config.yaml
moe: "top_k"
momentum: 0.85
lr_schedule: "cosine"
weight_decay: 0.009
Rows from block 9 of a small sound classifier, named by matrix and row number. Rows with one number within an expert belong to one neuron, the router's apart. Each number is 128 + 24 x the weight over its row's rms, rounded and kept within 0 to 255. All counts start at 0. Numbers have three digits each.
Before each expert's rows are labels from the 100 clips, of 14976, where the router gives the expert most weight on average: "peak in band" is the frequency band that holds the peak; "responds to" is what is common among them. Only what is clearly more common there than usual is listed. The data: read English sentences (LibriTTS-R).
# router: router (model.blocks.9.mlp.router.weight, 16x320, trained with AdamW), inputs 240-319
# up: expert up (model.blocks.9.mlp.up, 16x320x320), inputs 240-319
# down: expert down (model.blocks.9.mlp.down, 16x320x320, transposed), outputs 240-319

# expert 11
peak in band: 1000 to 2000 Hz
responds to: voice: male
router.11:143164084109123095113104107110074134095107133079087103149092158124128120095174145111109103196107149143124131164099126130106129136116095137122162109160077155160111157140134107184156165139106133134111112157160085139126136106154116130108144131
up.12:125141181112128143172157128128168128142128087160128128128118139128104145128076128161152128105128139128120128160172128128128128102171128106155076128128128128119104114128088128099105128136103152075128121128149128096128128128102133098143109128
down.12:134110128128120094071128145128128128128128128128128128128128075128185101095154128128128088128135158117128128128093146137124094168128128128084169178098101128122181128128175128128128128128128128128128168128098128128128128128118128128128143102
up.13:090128128148128205128128109098168128083155128056128095086140145145128160142101142128128165106128146157128128170076128128161128128115128128153100128150157113095128128128128154128111080151128171128128128141158139103119128128108107148110171128
down.13:154076128128128128128095137144128128182128128160128152147128161160110111128120128105128098128114107102128128149128128128094128088079157105115128128162128113162114128169147101128111150075145128128086077149128128128128111128128128147128128128
up.14:102128128128157128163128128128128165159128128144128147179128149128128156128166106166128151162128128128148185128104128128153128128096153128128128128128128101107128107167128151128104128128128148096128128128128109112128155113128128128073128160
down.14:128128110092088155085159111128128098106152158156128128128128128128128163113092128098100082114128128128102114128128152128128168128146142128128128128128128105128074128101074128128128128101103110153128160128128103096183128128164128128145128128
up.15:065110128168143101128128128128162128128128158128128197128128164128128170128128128107128128128128128179110128144128128072143128099128153109061128112164128128111128105152128128128128157095171128175128128128145176106149128080148125128128188128
down.15:147106128128128167107096128145086128089118081151104128085168089128128128148128154142166173154128090084128120128197128176110105175128104160128128128128113128123155172128100155128067103128100128107128129128157123128128128188128054128128128128
up.16:163128128128128128072112174117145150128095170128112128081095075158172103128114083119127128121092110128149128128151160116128109098138128128104091128128128103163083171128173093140115200100118128153167140105128128128102202170128097128090097105
down.16:102128094128128128128094128145090121160166128162128144128152128091094128103128152128128128128128149128087128164128092148146109176102128112141128157128148102092107128128090166096128128162159106128085128143167147151128099091128164128099160128
up.17:128161194128128107162067145160128128097128104128128174103128067128170128114149128128159128087083142128128128110128128161128128104148128128148128128154128128128128128128128128149128192175090128103128128128096213146128128098081128104128128128
down.17:128128101116128128070153149128128128128128128128111075148102168128128111153155112088128128128149128128128128176128100151144137128082128128128160128128105128157101128149128128101157091128128191128158169128177060128128101142128128098128128156
up.18:143159128128101128149150128095100128128128144128094092128128179128091128128098153146150162114148128075128128128076173128128128128128091128128146128189128090128104086128128144128103156128128093128128110097128128167128128128104081128173128128
down.18:110128111128154145083128109128128128108163128128100145151111128155146155147157128128128110128128128157112128128201117101128128142106158089128128146095081150166128128111099106160128143138070181128097128128128160099128115128128158128128128145
up.19:161128059128082128095128161089128068128128128128128128150108102095128139128128128128128128150085112128128155147090155147155128096128141099128128128106117154101128128128128128146128107106128086128143148147100153128128128128128139093085128097
down.19:105147190156128105107153128152128170105142128128128128141138168189147088146128140106108102101152128121143128106173128116096093153096128128162128113162097108171096128128128128128101156181111151128128128128128147128117154118101147175161128160
up.20:220158120128128128128098128090128128128128112098128145128128128093128150160128128128128128128169177101142171128175128155128100128128128128144145128104128128128079078163128110128085155128128128157102096095128097155151108128128128111101128161
down.20:075156128102128153167128158116128128128158128182128128128159149188118171108128146128128146143109078169103149128128128128128128128128128128128128128088128114128128173113128154095128082128108114099144173142128128128109116128097128128161128128
up.21:077150128161128128128091082128103170128150128103128128128154128128156128102128128128128128075128128128128128164128128128128128195128087087128168128088128128149128128128162128128128128156128147151128103128072104104128080128158128128109179080
down.21:176070128108092128128159145142147095128128128165112149115091128183088128128128098128128128200128128128165128128148128153166079100093149128168128128165128128128105128128097143128097140107128128088169108093187128128150163147128128149145128171
up.22:128110128128097128182128128109128128157128160128128128128128128128128128105128128128128128128128183128104079166128128166128128061128128108128128128128128128156082128083128087128128174128128188128128145080128156128128128128128082166128128128
down.22:159128128128099128075128100200165128128128128128128166128094128128050172170128115107128128101109090166172182128160155102128128164128105082128165128158128128128186074128128128128128128128146128128095128128128128128172128128128116128128128157
up.23:128128160087128128158158098092128128128083201128044088128128128089128128175097128128128163128128128128197128184128128128174128128128128128128128092128128128170128128128128101128128085128128128159128128103128159128128128128099128159128171128
down.23:086099128128128128128110128128110128107185128128128185162128128154128128128153128098098128128128154128128128128128155128155073128088160128128164128154128105128128128086128128169094152099128188128128128166160162128128128128196128128075101128
up.24:083109128160128142128128153093128128128128128158128141128157154128156128106128128086094128128128128100128128128149128093079128161151128138100106128128093187156128128145128128093106128113128102089171113100128166128128166128074128146157128128
down.24:128128115144128128128128138196145128152105128104108128128128095128144104158128128128098084159151128128106128115128128159162159115061128158146163113128167072089128128128052100168175096144172128118116154142128115111145171080177102150078128128
up.25:128128128128128128128128128128128128196128128128128128128128128128128128128128128128128128128128128128128128128128128128128128128128049180128128128128128128128128128128128128128067128128174178128178128128128025171188128128068128128128192128
down.25:085128128174108128089128128195109128128196128128106128149091128177128128168167128128104128167103158128128128169150128128128128128094172101152128179128109080084080128128108128156128148087128128128083102090128128128112180146181128128128128084
up.26:086164128091074120168128105128072128115128111128128128128111165128128160106128128095086128114128090189111101128104107184128156128162128128128128149128147128128128128128128128146128087128144167145128095128128128128172128128128128128128128155
down.26:160128112149147157090128158128128128128151154135113179117128128159153137128128097105128128081128192104147128099128128078147128085140079128109146083150084128154105128146128074114128128112076128128093118152162128142082128087139117118128172128

# expert 10
peak in band: 4000 to 8000 Hz
responds to: voice: male
router.10:103126147117114131145114073129103125118095083100133146127137121101093126119175136153140106157099164093139137119110101114143108117144140122117152095172110145155131137108125118162140119135107082123160086161153101133128076104114138117127137170
up.12:128100154088128128128128128172128093097177091105107138140091128180128128097128128128063091128128149128128128128109168071090149128160128184155116156128114128128128160128128153128128075128154091106145148107128088128128128109128112110155186128
down.12:101159151183128154100115128128149137128128159103128128128178170082128128172096098128157165128083128128110147128150095173128128128128128083128151100150088128171128128128114071128144116146128128153117128106128097087101148105148106128128087152
up.13:128168110152128128149090128128128128086112098161128128154128128128128128133096110157098147128154090145128128128111128128110128128128169144105128193100134128139137118090176128173106117180128128128092128109128136146074147128128128097128128059
down.13:128128128128128095094128128128149128128097156101128111111158109106167128109162128102128103128128175128128174128128128128128096099128128128103128128178102162128128087147084128128163165076128128128142128128145096128173128128158128128108128189
up.14:120128145152128188128121128141079100090101142182128150128148101128128107109102158128128080107114088128128128128128113139184097078094151128128151128182098128094094128190128142150115128128155145102128101128128141116099112128088116128088128128
down.14:128128128128128089149128102128193128150114105089128090128128128128094128128146103111105128128128128113075150087116092128101112195144128101159100128102165090143128128074128128128148128107100128128128158128157089128128128128155152139169108166
up.15:128128128126140161128141128128146128149128120145088115144128151128138148139128128128128128128053128128128140128140150128151076128140089171156168128128128128128155131095130096188128128128138167133179157153164128144083128133128106128175149098
down.15:109128095128128128128095120102102156105128128128128128090164128128153128088128128128128148093156128127128128143180132128153190091128069137128148128128128128102139128149128146128128117151120128128128128128122128069157145128115128094070076144
up.16:128162128128165164093128158128128128128128128128128128128128128128128108128128096166128088128096128128155095108128128128128128128128067128128128128128150128160103128128169128080185128128128128128085128088128082149156163098128128128163096105
down.16:157128074128097099146112107087128128128156128128144128112150103164128128156179128128128128128162128154099156169099162095113112128111161128128128101128143128112128128160128128157082149145128106128128128128128128094128128128128150105088081099
up.17:155168185128152181090075141146101128143155128156094182114128128128128160128128128128162143128053128128128128128128145087128112145173128152128128128128112151128164151128128128128102077128128105128128183128128173102128128148128074128157128156
down.17:090128099113113128146155128109128128128107110128128088140128175098077081163139128128109128128128093128128128128151154158174128102100128058147128128128144078128128128128128081146154128128167155128088113128092071128128128128128165166099144087
up.18:104102128076128128128128159145075128128163128154128160080128086128178112156081085159158128152149128128128128095093128112128128128148128128128116128146153128185128128128128128128128128193128128147128128152102128128128091108184128128097111128
down.18:159107144164128090144100128128176128162128128128128113148101174154105114104105175108128128115146147104177128117183128173128092096128138087087120128128109153077128128100151106151143110110182128080146120087106128091128163110085159150148095111
up.19:128128128128128128128157128089078173128128128149128128091128087128100128103128128128128128085128111135176128116128128128128128128114128128128151128108104128173128128182128128128113081161141141128176081100128128128128096128128128128128123128
down.19:093128098112128104128106128128157113128128113128102109180128152161128128103128097146128080128073156076099175138158128112167142156128157174170096099128128053113128170128144145107102128103113111128128128128184110156123159128157128128128128128
up.20:094181128128143158128128128128092128128128162128128157168128106148128105128107185089173151160128157128105128128128113128128150112111165128128116128065113081128098128128128108157146104128086128071128128104101128191170109146154128128142111128
down.20:128143112128154128095128128128128104143115103179128103073143151099128086128096128171128141111086096148118167156105128088152110128128128091079157144153179128112128096087128108084128109128128128153128187148128148128128128108128142109158141128
up.21:128114108093085098094128150128157128128095116160090128128160128112150152128128128128128062184128105128128128128128158128138152155128128100167106128128112087128128128141164095156128169156128128101103128128128152128128117128102128102128160112
down.21:128135128186128128128128109098128146128128128128128128180089080128073128128157128080152151091128128128128153105109128080143128164162128128083117085177128128128107108145128128128128168128080128128147158160128128087146150128139110128128110128
up.22:165128128128128128128080128128128128160172128128128128128175128128128161128152090128128128128128161128163128099128128128128128096128128128128082167154183175177128128156128128128202105128128128128128164092128128160095128128105128087101128128
down.22:109128128128128128147144128128128072104128147128128128128103167128128128128128192128148107171128145128076172128128128128128084128101115128128177108128086103099107102128128128111083128152152111128128153146128128051128128162128102128128128128
up.23:128128128128128152128097149113151128102145105128128128128128107108163096181128154114155128128128147082128128128128145128128128172174166128095128128093168098174145160128158102145164128128128148077128128092128128143159149128128162171149128128
down.23:128161161128128114094180128105128097128142128128144128156102128128093128084128128128101128128138128160128147153156146128150109128128097138089128128146109128072097059128092152128098128128128095128128128136128098128048083094141106115128128128
up.24:083128140128106106141128144128107128151187128088171147128128128079133128102122128128128128167095101128146149105086128128155163133142101136128128128149168106128128086142138128153171128141095106101094111128128096128106118139107128090118128128
down.24:128105169164128156128128128128128128105058128128128128164128145176128128128128128128128128128163134090128128128128128177103102087128108164128132128128096107128128169109138104128128102084128146164146128128128128170145128128160128128128128128
up.25:128127128128128115128128146128128128128128185055150128128128128151128128144128119128128128063166128155128128145128119066128157150123128128128128128128091128128049116128091089040128128116128128128143128128083109128128065128128198128128094191
down.25:147115128128153117103163128128128128128187117124128128128145128128128144128128166107128128151128139114167128129155095128128128121128140159128091128128141102128200128128128128195128128128087139076128128128098128160128186093128090137085183128
up.26:133128109143093128117128128163135128104136128128128128128128094128142134166128104099183080128080128128128128162165102141156128133199128128128161174113099128143128128153128090089128150121159141128128105128089128196128128165128128128128128144
down.26:155162165128198128094128070141128142128128091128128128128145128158128128089098128128128159128129128128135088151128114092164128188128128176128091096155101128101098128128128128148094146114128120159128112128128147073105168089095128102154128112

# expert 9
peak in band: 250 to 500 Hz
responds to: voice: male
router.9:143138122125125159125117104141127129107111087117155111132125161142079143122188122144161106183113147129148099079106102143124148132145130096162131100170138093132110173125134118149148118173108120130120111131149119150113109091109096116130174166
up.12:128106102128088128128102147128128154114128128147102157128157128115137128152109128147168144120128128148104157154128102128137146138145128107161094108128116198118128094128151107128128128128128109128128128128128107128128109112140184128128110063
down.12:089128195150128156119128111128128128149128128144098098087128088128128128092127114112177128167128128095119128128128128128161128128128114153101128159128172082128137145128128100128145107117143177156101128103128161128128128112128128103128143177
up.13:128138128144096128128128128128096103131128086128128107128139137128082166106091128142174148128128113104128100157147134128128149128128095155111128121128128110119128108160128178110128088128160092128128128128128128106128128162128106164146148166
down.13:128128173128128128128098128184128150128128155160128151082128128173191128198149118116065132128128127128142156152144171128091128104128128075128128128095128103128128089135128128128128128128089135128128128075137217128161128104128128128128128171
up.14:128128128128128128189128092128092128128117092110128153086078128155196105128128149128128113128128150107128128128128087128128128128080113113113128128128200128087128128144097128161128177128128118157128128128090128134128105128157168128165128086
down.14:128128174128122147081139128191154160096128146128128120116104102097103128128180144105151149149128096176165128172128182128128108169149128149128123099151047098177098128159128128051128128167157119145157128128148128128143158128128128153085157128
up.15:128128079182108088102168128140154158106153066147162128161145128145167087092089128128128092116152128128128128141128143155128097149128098157152128151077128128155128128103128104161128103163128082155139111128143128128090116128128087128156128128
down.15:145128128128128128128110102128090128140077181128106128109128128128128128164154140152128172128128128128099128100149168128128128128092140103128128110146160110109128128128170160083128172157106128138128177128140149109163128111115128163114128128
up.16:128128128119128128128128128128128128147113061128128128165101128128117128107111166128128128036165128088128128080084128128128149128128128131128128128204095164128110111128128184128128128156128128128128128128128170128128128128128128082128128155
down.16:128128179128128176128128128128128128128142176114128128128128081138128158150128097128106146177128128190128128128156128164128152095095128128128128128128128128128152128128153097128096199128128161128143128163168128128141128128156128165128128128
up.17:128128133128128169092154128151128206128166128096076128128154093128128156128152190164128128128128124128128128103138128135128128128072128128161128128128055128128128151128128128095128169080128128128128110128100129148128128128128170175075128118
down.17:162128111128128112141093096128128054128198153181122128128128165147149128144128128108108100128173096128098128105111079128164128065128100128122176171128128103128185128185148128152128173177128161093128128128151128128128161128128122128129116128
up.18:094128157180128128128087090094110128174128128155101128128175128111128128128128174161128128128080128076128128147128128128128128153193128151128128088128169128128128172128128128128128157154128168128128128088152100109106128128128128100182128128
down.18:128128099101128100128165150194128088128128128128128128128091112168166128128128065064141098090128223128128128153177128155128146128128093128152091128128128128082115100128105142128128089099128128128109146128104179128089128152128109161100128176
up.19:146162167128128128190081146165108128103128150128128152128144194159128160128128108128101128128128128156128158153128162128117099179128128198128128141128128128128128081128104068162090088106087174128097128128115128128128128148128128160128162148
down.19:128128100128128128079128151098167128145128128160100128128074060174128115075128159128128128146128128128128128128128128150128128075128128128128095128152128146128128128128194099090197128152148128089128154167158093158128128141096128096128128088
up.20:177094107120166122128157171154175145161128128128159157128085128108128128150115128128096112108165095160096128128171128137115157128095165137059149140120128156148165128128128128128093128119128128128128157128093094171128136128177128144113159088
down.20:088156128150128178128128074128128094095126131128091128158167103152128105128068093128128148142092134147161105128136128128111087082128141128136128128194128128095068147128148150128164128148128072087104070128172128102142128128128128096175128145
up.21:102128153161085148167128128158128154128146128176128128162128128128155128128109096128159128103144128128128103165114128128128068106128171178147128106128099201128142128128128098128084128104148128175128128143128128128146167128167128147128128128
down.21:186149149128186113089128085103145087107157103099117111089138128128128128128152096128098151165096128111128128152128128142144152157128090103128128163128163029128108145156128141149166128128128154113107160128128128128156128104110097128112146099
up.22:164148128174160111128139128160128128157128128140181168106110083128128078104092128128084097104166160117147149152170152152166099144142168128104186111128128084128128128163163094128128128140148145128119085100128158128128182107128128128106142145
down.22:128128111128106128128128144128156128128162155099104128128158144128128176098150109088128166128086128128128149179092128128128128128128128128128096173128088128128128128086118164160114128128147091128128128128151116128102085160139094114178099128
up.23:128128128128128097128128128186128128095128057128128128128154095157160128128170128128161128091100128128128128128078161163128128162128128128075128128071128128180168086154128128090128084099128193169128189128128128128128128128128128128128128128
down.23:128128095106128128077128128156128128149160174108128128128128128178128128109128128128091128158128128128128128128193102100128128101072101081161128128217161090074094128103092128087128147128151128093096128104128128128106128128091102150151128105
up.24:128121128128082128107128128128128128089128128146148128128133128128137105141128100128142128128103128128070137111089145089128078128140169128152096152091128076161108128157156060092128128118128128169128128114112128153128128128079128118128058128
down.24:128128154128148128106128128128128128117118078155164128128128128128128128128100167128166076128128088133128093128128128128162143128128128102128128105095137158091170115128179149128128128128171128078154128162147128128171128128128128128128215147
up.25:128087128087128128128128128128099176090128176128128190183128083071128083157157092168153128128158128128074128128128128128097091128128128171128128128128128128128128096128188128128128204158171128128128128128128093128128128128157128096160128128
down.25:128085067183128128128151128128157099128128128158164110092128170169128150154128128094099168128072160128232128128128128161128128100128128093128128128128170096128128147128079128155128093128128128128157128128128128128083128128128098128159128205
up.26:128154144155156163096172164145128086128140088175149128114128128128155103157106128128145128144128128110118113097107086113141112114151128101175165128128090112128128128084146128067128128114128128128128149128115105128125136170172128151159141122
down.26:128128128128088100128065141111159172128138088128128107128147128128128097128161150113106128085128128128154128152128151128128166157131128147128102094128179128145128165166128090168083128172128085128128112109128103175128162091118128070128128128

# expert 8
peak in band: 250 to 500 Hz
responds to: voice: male
router.8:157137105122133093076155065082155134118129127118105087088117167157132125133169117145087136140104147080156130108130177118127123148099129099126122124156147142183132104089130126174145123121114107124165106149153112159120115097123105118104135126
up.12:105162090128165128128159116128158128128128128104100096128154112064108108128128097149144128112148089128086142128141105099128128128128140128154128128128162070128128128128110128086063128128128128128128097128128089100128128128128128128128128128
down.12:153115158117041128137128175165155153128128128115128143128054150151181141120173175090147109151128183152193102128114148128128128128128157128094107092128109148128139143143128140170171151128128148128168163082137177162150106128079147128159128095
up.13:128105170108128101128101098175095128128178172128164147156128128128100159128128105084076168128128128095128128159128128128128104104128128128128128104147163091128128128128128128128104128091128099128128128128128128087150148128056156128128166128
down.13:128104099128128128128183172128128128128128128128152128100153174101128112115099166128128128147043128128154119097128128128128153169128081128100128169112128169105128128128128112100128128128155156164128128099128128158128155128128128128128100128
up.14:149128128128128113073139082128177128122128139128094158128128095109149142106107128128128144128106100080101139128128148196101128091157128128128083162159113128128128128128104149128128128128128156147139181166152128128128128128128128128153128128
down.14:115128128128091147128128128128120128131128150140128070128128094160128128128128098162128128128139128148128128117150092112128128194128128085128155128128128159142128128095156128128128128128089128097128105128178128128128128128035128128128189128
up.15:076128166167128074128128154118128179128128128128128182110128071128071060151128101128128159159093128105095128128175128128128128128143148128163128128109162108105116145089072128128110128128128109128094092128090051128128128090128128128145128128
down.15:116128097128128182128168128128128128128128160141128112128128166128172128117141128110100128099128136128128123128128154165170128118128128128075128155185062128096128128141166163118091171093160128149128179092177177128097146145153128096128128148
up.16:128128128128146105089106100128128149111145189102128158128128145128128105076128158139128113128145101117128153107158099108104128128128156178128128171158089101128128128128137171128103128170097095164108140172128128128128128128128128128128128128
down.16:128128111128128141128128128111128149170150151128128128115141116128128128152128128128128128128144128100082128147083222104158112150085160102113104100128128176161128128144128113128128128109162153098128121128128128149128128070159140128128128085
up.17:092158163172173128147112074128128108128106191104128128098174093083128091149103128112094174128128128100111128143119128128159128143137128091147174128149128105148128128093128137159113094128146128128104108155128128114146128092138128152128130128
down.17:152161128072076128128091128103128167103105128128128128128128128128147128064134139100128128128164128111128066128083128111128138108158128157164128114132176128155168111169191128156128128128166128128196128128128105128090128128151090143136163163
up.18:128128117128141140145106128150128113128146094128077150128128102102099156128128147189128120128128163128148097072128089128128149128128184147070158128143146104128113128128148151175128082128107128085153156154128128153070087171128128158144128105
down.18:167167128107128086113115152175176128128128172137138159112147128128112091128128093066128128128128128128109134128047128128104128145128103087128154117140128128154128128128154052097128161107147106153100128128121109128185163128128128128128128128
up.19:128128148128128051128128105128128107160110128128128128128128128070128128156128128100128128091158091064139112128128190128196128128128136128163128128128128128128145083128128160105128184128128128128128128128128070164154071128128128128109128128
down.19:170128128081128128070128128128128128116128128120128152128128128171128128096128109087141102128128128176086128110195128169092128094159120101128128128159098128128128128128132128142162165128128128128177150128128128128103170094128077144137090172
up.20:128128137128121069151148152128128153153158128093111128106128099116148128128080128078128103128128146128128111128167128128128101128128064089093128176128144128128187160128156098128144056176128128128128095128159103128106152128161128128097128105
down.20:128128125128128128128149128128128088128128128128177128164128120128128148097128128144128121128128128128146126104128128128128166169053128152106064128128142128106128128109128128128131189101184103128128128128069103128183158114148128122128128128
up.21:111128143148158128170118128158128128146114140076171084106128128137091137128128080128110060128128128128140097185128193077128116151090087105161161120128082128128098128141128160112128105128154128108110133178128128111128128128128157128128128107
down.21:107148155108118128128107128141128075109128098119128167128128128101178153104128128082128128138128128141128128128166128157128128128128128176101128104164153113149128128128128128139128104128110161128102128073128128128180128128146128128106128128
up.22:165111128159128128128128161128140128128082198128105128116089111128190128122104145163128128128174085128167170128119128128128069093128128128169128122128128180128128128081088176140074128169128128128128141128128128079080128167119128128086123105
down.22:128128128128128128128128082138128132128142076126128128128197128187128128128128109128128128128039157128088152128062128064158128128128170138091128187128128128137128128128128128104128172128134128148114099128131128128128162128123128128116175128
up.23:130075128128128128128128095090119128166163141087074152128128149113128118128128128137186166128109105125123128128156060128101156138128128128144128128115128128166128132146111128128128144112128128170108136115128133128181128107128128099128128152
down.23:128158128128128182088159178128128128128079097171194128128105133128128153128156174128092097118128132099124174097107161128128128104105116157128128144128191128076128151128128128113128128128111108128128158128068186108128128128143150128128162128
up.24:107128113115128128106120174128144128128128128128084099153128145128107150128128137128091153165128157128096128174128128145128115128112128109174084171075180128128128128105128128128173128128100115087128091100101128128128128099108113106167128128
down.24:128175128109128128159128128128128128128128128080196160068091128150128152152128114081128136114128096128142111113128118084128128100109128103128128150150128149145128128128101128173128149128154128170083093164128128128128128128101128158086142128
up.25:128128139097065109071128128146094128111128128138128147195128165162128117128128128128100128150128152181173128164173098138142119164128088162128174099128128148128128081128128100178151128128095128116121135118165128128128128128128128128128128125
down.25:121162128128158140117131167081146128096160098125128123164110128071128103162101128144166128128128095034093128088128128128128101128140152143110097128098118128141168171087078084128128105128128128167128117109128156128171113128128098096128128128
up.26:108177098128128105128107128106081128128128081168159168156128128106128128100128173096101081100128160095161128162128156128128157128128153128128128128128107185128128128128149128128128162107144156128128128077100161128155128128152128158144128159
down.26:106101128151098160091162175128128149143128194082085128128103098128076128128128128164128128172141128183128165128128111128148106103101128128128128101128159073128068128128128145148128128128139113177128128144128148128128128128100128115128128128

# expert 2
peak in band: 250 to 500 Hz
responds to: voice: male
router.2:141130118081109113110122126102111138117141124136101102134117150122154159141110126129119112148153154106145119146094134119146094107122133138147136101130099118167167153179151165159126085117122146162147123170145151126134134129081080132138169140
up.12:128128128128128128128164128128128128128128128059086128128128128172128144128102128168149128086161128096091128099128128128107128128128128128128128128128057128176145093128128128128211154112093128073128155153150128090143128102097128128180128099
down.12:128088128128098154128099090102128128128117128181196095128101112128155128161145128096128153128100128153128128170144168088151150073128128098128128128159205128128095150159128109128074146128155181173154128128097128074094128128170128128072071175
up.13:143096128100161156150128128156139128128098128128128128105128128128128128128182128145136101128128128080128128100128128128128158093149128106135087128138128128142154097128148128128112128128111096156113128096128127107147128128159153128092085128
down.13:098128115128078128073160128106128172129107128153176128146133145128128128137128142142148128128114128128128189128128128114053074119114098151128163119128128128128123137091144128128101164128128128098128129144128146128092128146136096128128185128
up.14:050128168128128167128143104105128128128128128128128128128176137091149081106128128147128212173115162089083128158148092128201128149148128089128171128162128141128128174145128092081091162112065128136128128128097094170128128157128128128128128065
down.14:128116128143162128085113192128137128118118162162128128190079128128128135144084128077132128058095087128153139087091158128149128141149146109128096167128104128128128108177194149160128094128128128112189111128128128122128128156128128069133109128
up.15:128113099175164128117167128128089188133138101160128128128128150128140128142128128128128128083128128069141128128152128103128113153128128154128128124128128148097159166128174128128128089128111128182102128122158144096128089206128128128128128185
down.15:128117175128104085105128128128128101128128128142128128128128128112128132104132091128128128159128122153103167128128128163128103128128141103109128170088128128124101102128103128128128128128087128128128111128128128149128156074128128128128077115
up.16:128128128101098114097121169155184095128128128090128140141128142184095128162128160172128132128128121128128172158170114128128152166080102142128117128164160089141128103167120128166128102128128104145128118108128102128128162128130092094064157137
down.16:128147128128147128176128060090095128157106133128128128070107088082131158144105099128101128128153128157117115091128128128128159119128113189128128161094112158151112141084128157128111128148128128173128146134128153104128085128157124143190098128
up.17:128128128128163128112128106128128076107128167094128162128128128148103128128172092128195083128163145079128080107154105128090128109128128128128109143144128191128128169160128166128128081128128152128128172128128088145153128128128128128128073128
down.17:112128145128063172128128141128163159108114093158128128128128089149156128176106113128076154154128098162128209128128128152171180128101158096156181128108148128162151134097128097128108141140128128128144128128128174082102128086098128128099128115
up.18:069128128118128151128128121145102104128128128128128151128103141117175177092119186110168163187128149128128128134128098128108176167128128147128182128128128098128111128128091135143160112128128146147128128172128090084145128128152128172128128087
down.18:149128124156156102137128128096163192071106133128128128128169105128128114128128110128107128131179128128128165128128128128140128128099128128157074128160163142176149128128128128128116128144157077046128128128130151128128108128128180128128128115
up.19:144128158157153128128086128128061138157138100128161128128154151083128128079124128095128079167084148128116128142201128128109128128107128128088077128165128111128128176104119128159098105128142128128128128166128087135128160093128128128153115145
down.19:095128128113128128128149120108175128096111190128128078128128135161116128128164162128128186110167128128128128128059136180103128128136128128107128128093128144159159100128084101128145128128128128145075091128128123128128128181096128128158152128
up.20:128128133124150128149154092128142174128128128128128128141160128071128180147143073108137211114128128128110075082144152128117128151128128128165128128107106128147162128128168100164159122105164077153164148128128137090184152128184088118087128128
down.20:128128128099128155128118156128128104121128128128128128128131128162124063064091113128128075128083128128132128128111090098128128128109128128128128093128128128128128101100128128051128128166128128128112173128128128153090128182128123153128150128
up.21:128110098170214128128128089128128143128128128083128128159110101128165096128180142128114106094128128128128128089115128109091158070128160159093096128128118150128170128128117128115107168128128128142163137104128128128128106138128128184087173160
down.21:128156128128096059128128135128158167128099153147128128128128128128142144128093128128128145128119128084160096128128128128128128128144094063138128115166128116112070128091128115105163128128128101128093128107128136128101128091167128075143063151
up.22:174128163090132109128128128147128128128148098169170128172128178077128128128099065128128128128128128128128128128115128128125128136073128099128128128097217128128128174063103128153128128110136142128128105128128146128128127128130128128128128128
down.22:128128100128128128153106128128128128150120145062085111128128088128099128128128128128157128128160089155152128128146169157091119128166128128128121117157128128165191074196128161128128128128128101128128128128128128117128128128064186153085175075
up.23:139134128067128103149128128128081110097091107099118152151128208128128104128128133108128128128128128128178128118128128128128111128098105137128128141175176175128133128095128128176128128128110128128121128138128148176128101128137110128093129128
down.23:128158136142128128128097128128128106128128157128139128174163082106128163128102128128172163128128109135128128136128183128144099163128153119155128093128128107102146128128105128128099081075128156128190128128117083093128107189128128128128143099
up.24:161179128128128128201096128128108093150128128128141086128128128083133128138108140156106128128096128128128192107128128128215147128095069128128128128128146128123128128128128128107093146065154128105128115107102128096159128094128128168128128063
down.24:124112128128128134109128160114151142104128128112128110151128128128120074128152117128178128119128128118092078128128161087118128099128167128128128105128086128128144178128147128097128151128128128128128128128195120157105128128152128063110082128
up.25:108094128138143101100128097107136087128158151128128111128128128161128093165116128083104105088171128086114150128128128193090107128128177128128128128128128135109141109091128184128128128161128093128121184128128164128145183087174160128114167093
down.25:128128142128086158128128128178107128153082128194116159093128128128107151128128169168171166179096128178128118162128088110162124128098128167128160128128141128128128163171119087128128082128128182128143128082088102104128115128128090151164109160
up.26:162154146099128128128128128151174128193128157128128128128128128128128128128178202128097128189128128128128128158128100128128128099128161098077128156128128128128090128128069128128155162128128077128128128128128179128128128128093128153094128166
down.26:102128128128128128158128143128128119128166128128128128128128128128128145214084072128128171073091128152128128128128176100107128100128128105117128087128128128161145128099128174128128092141128128167094115156077095072128167128100098077113128128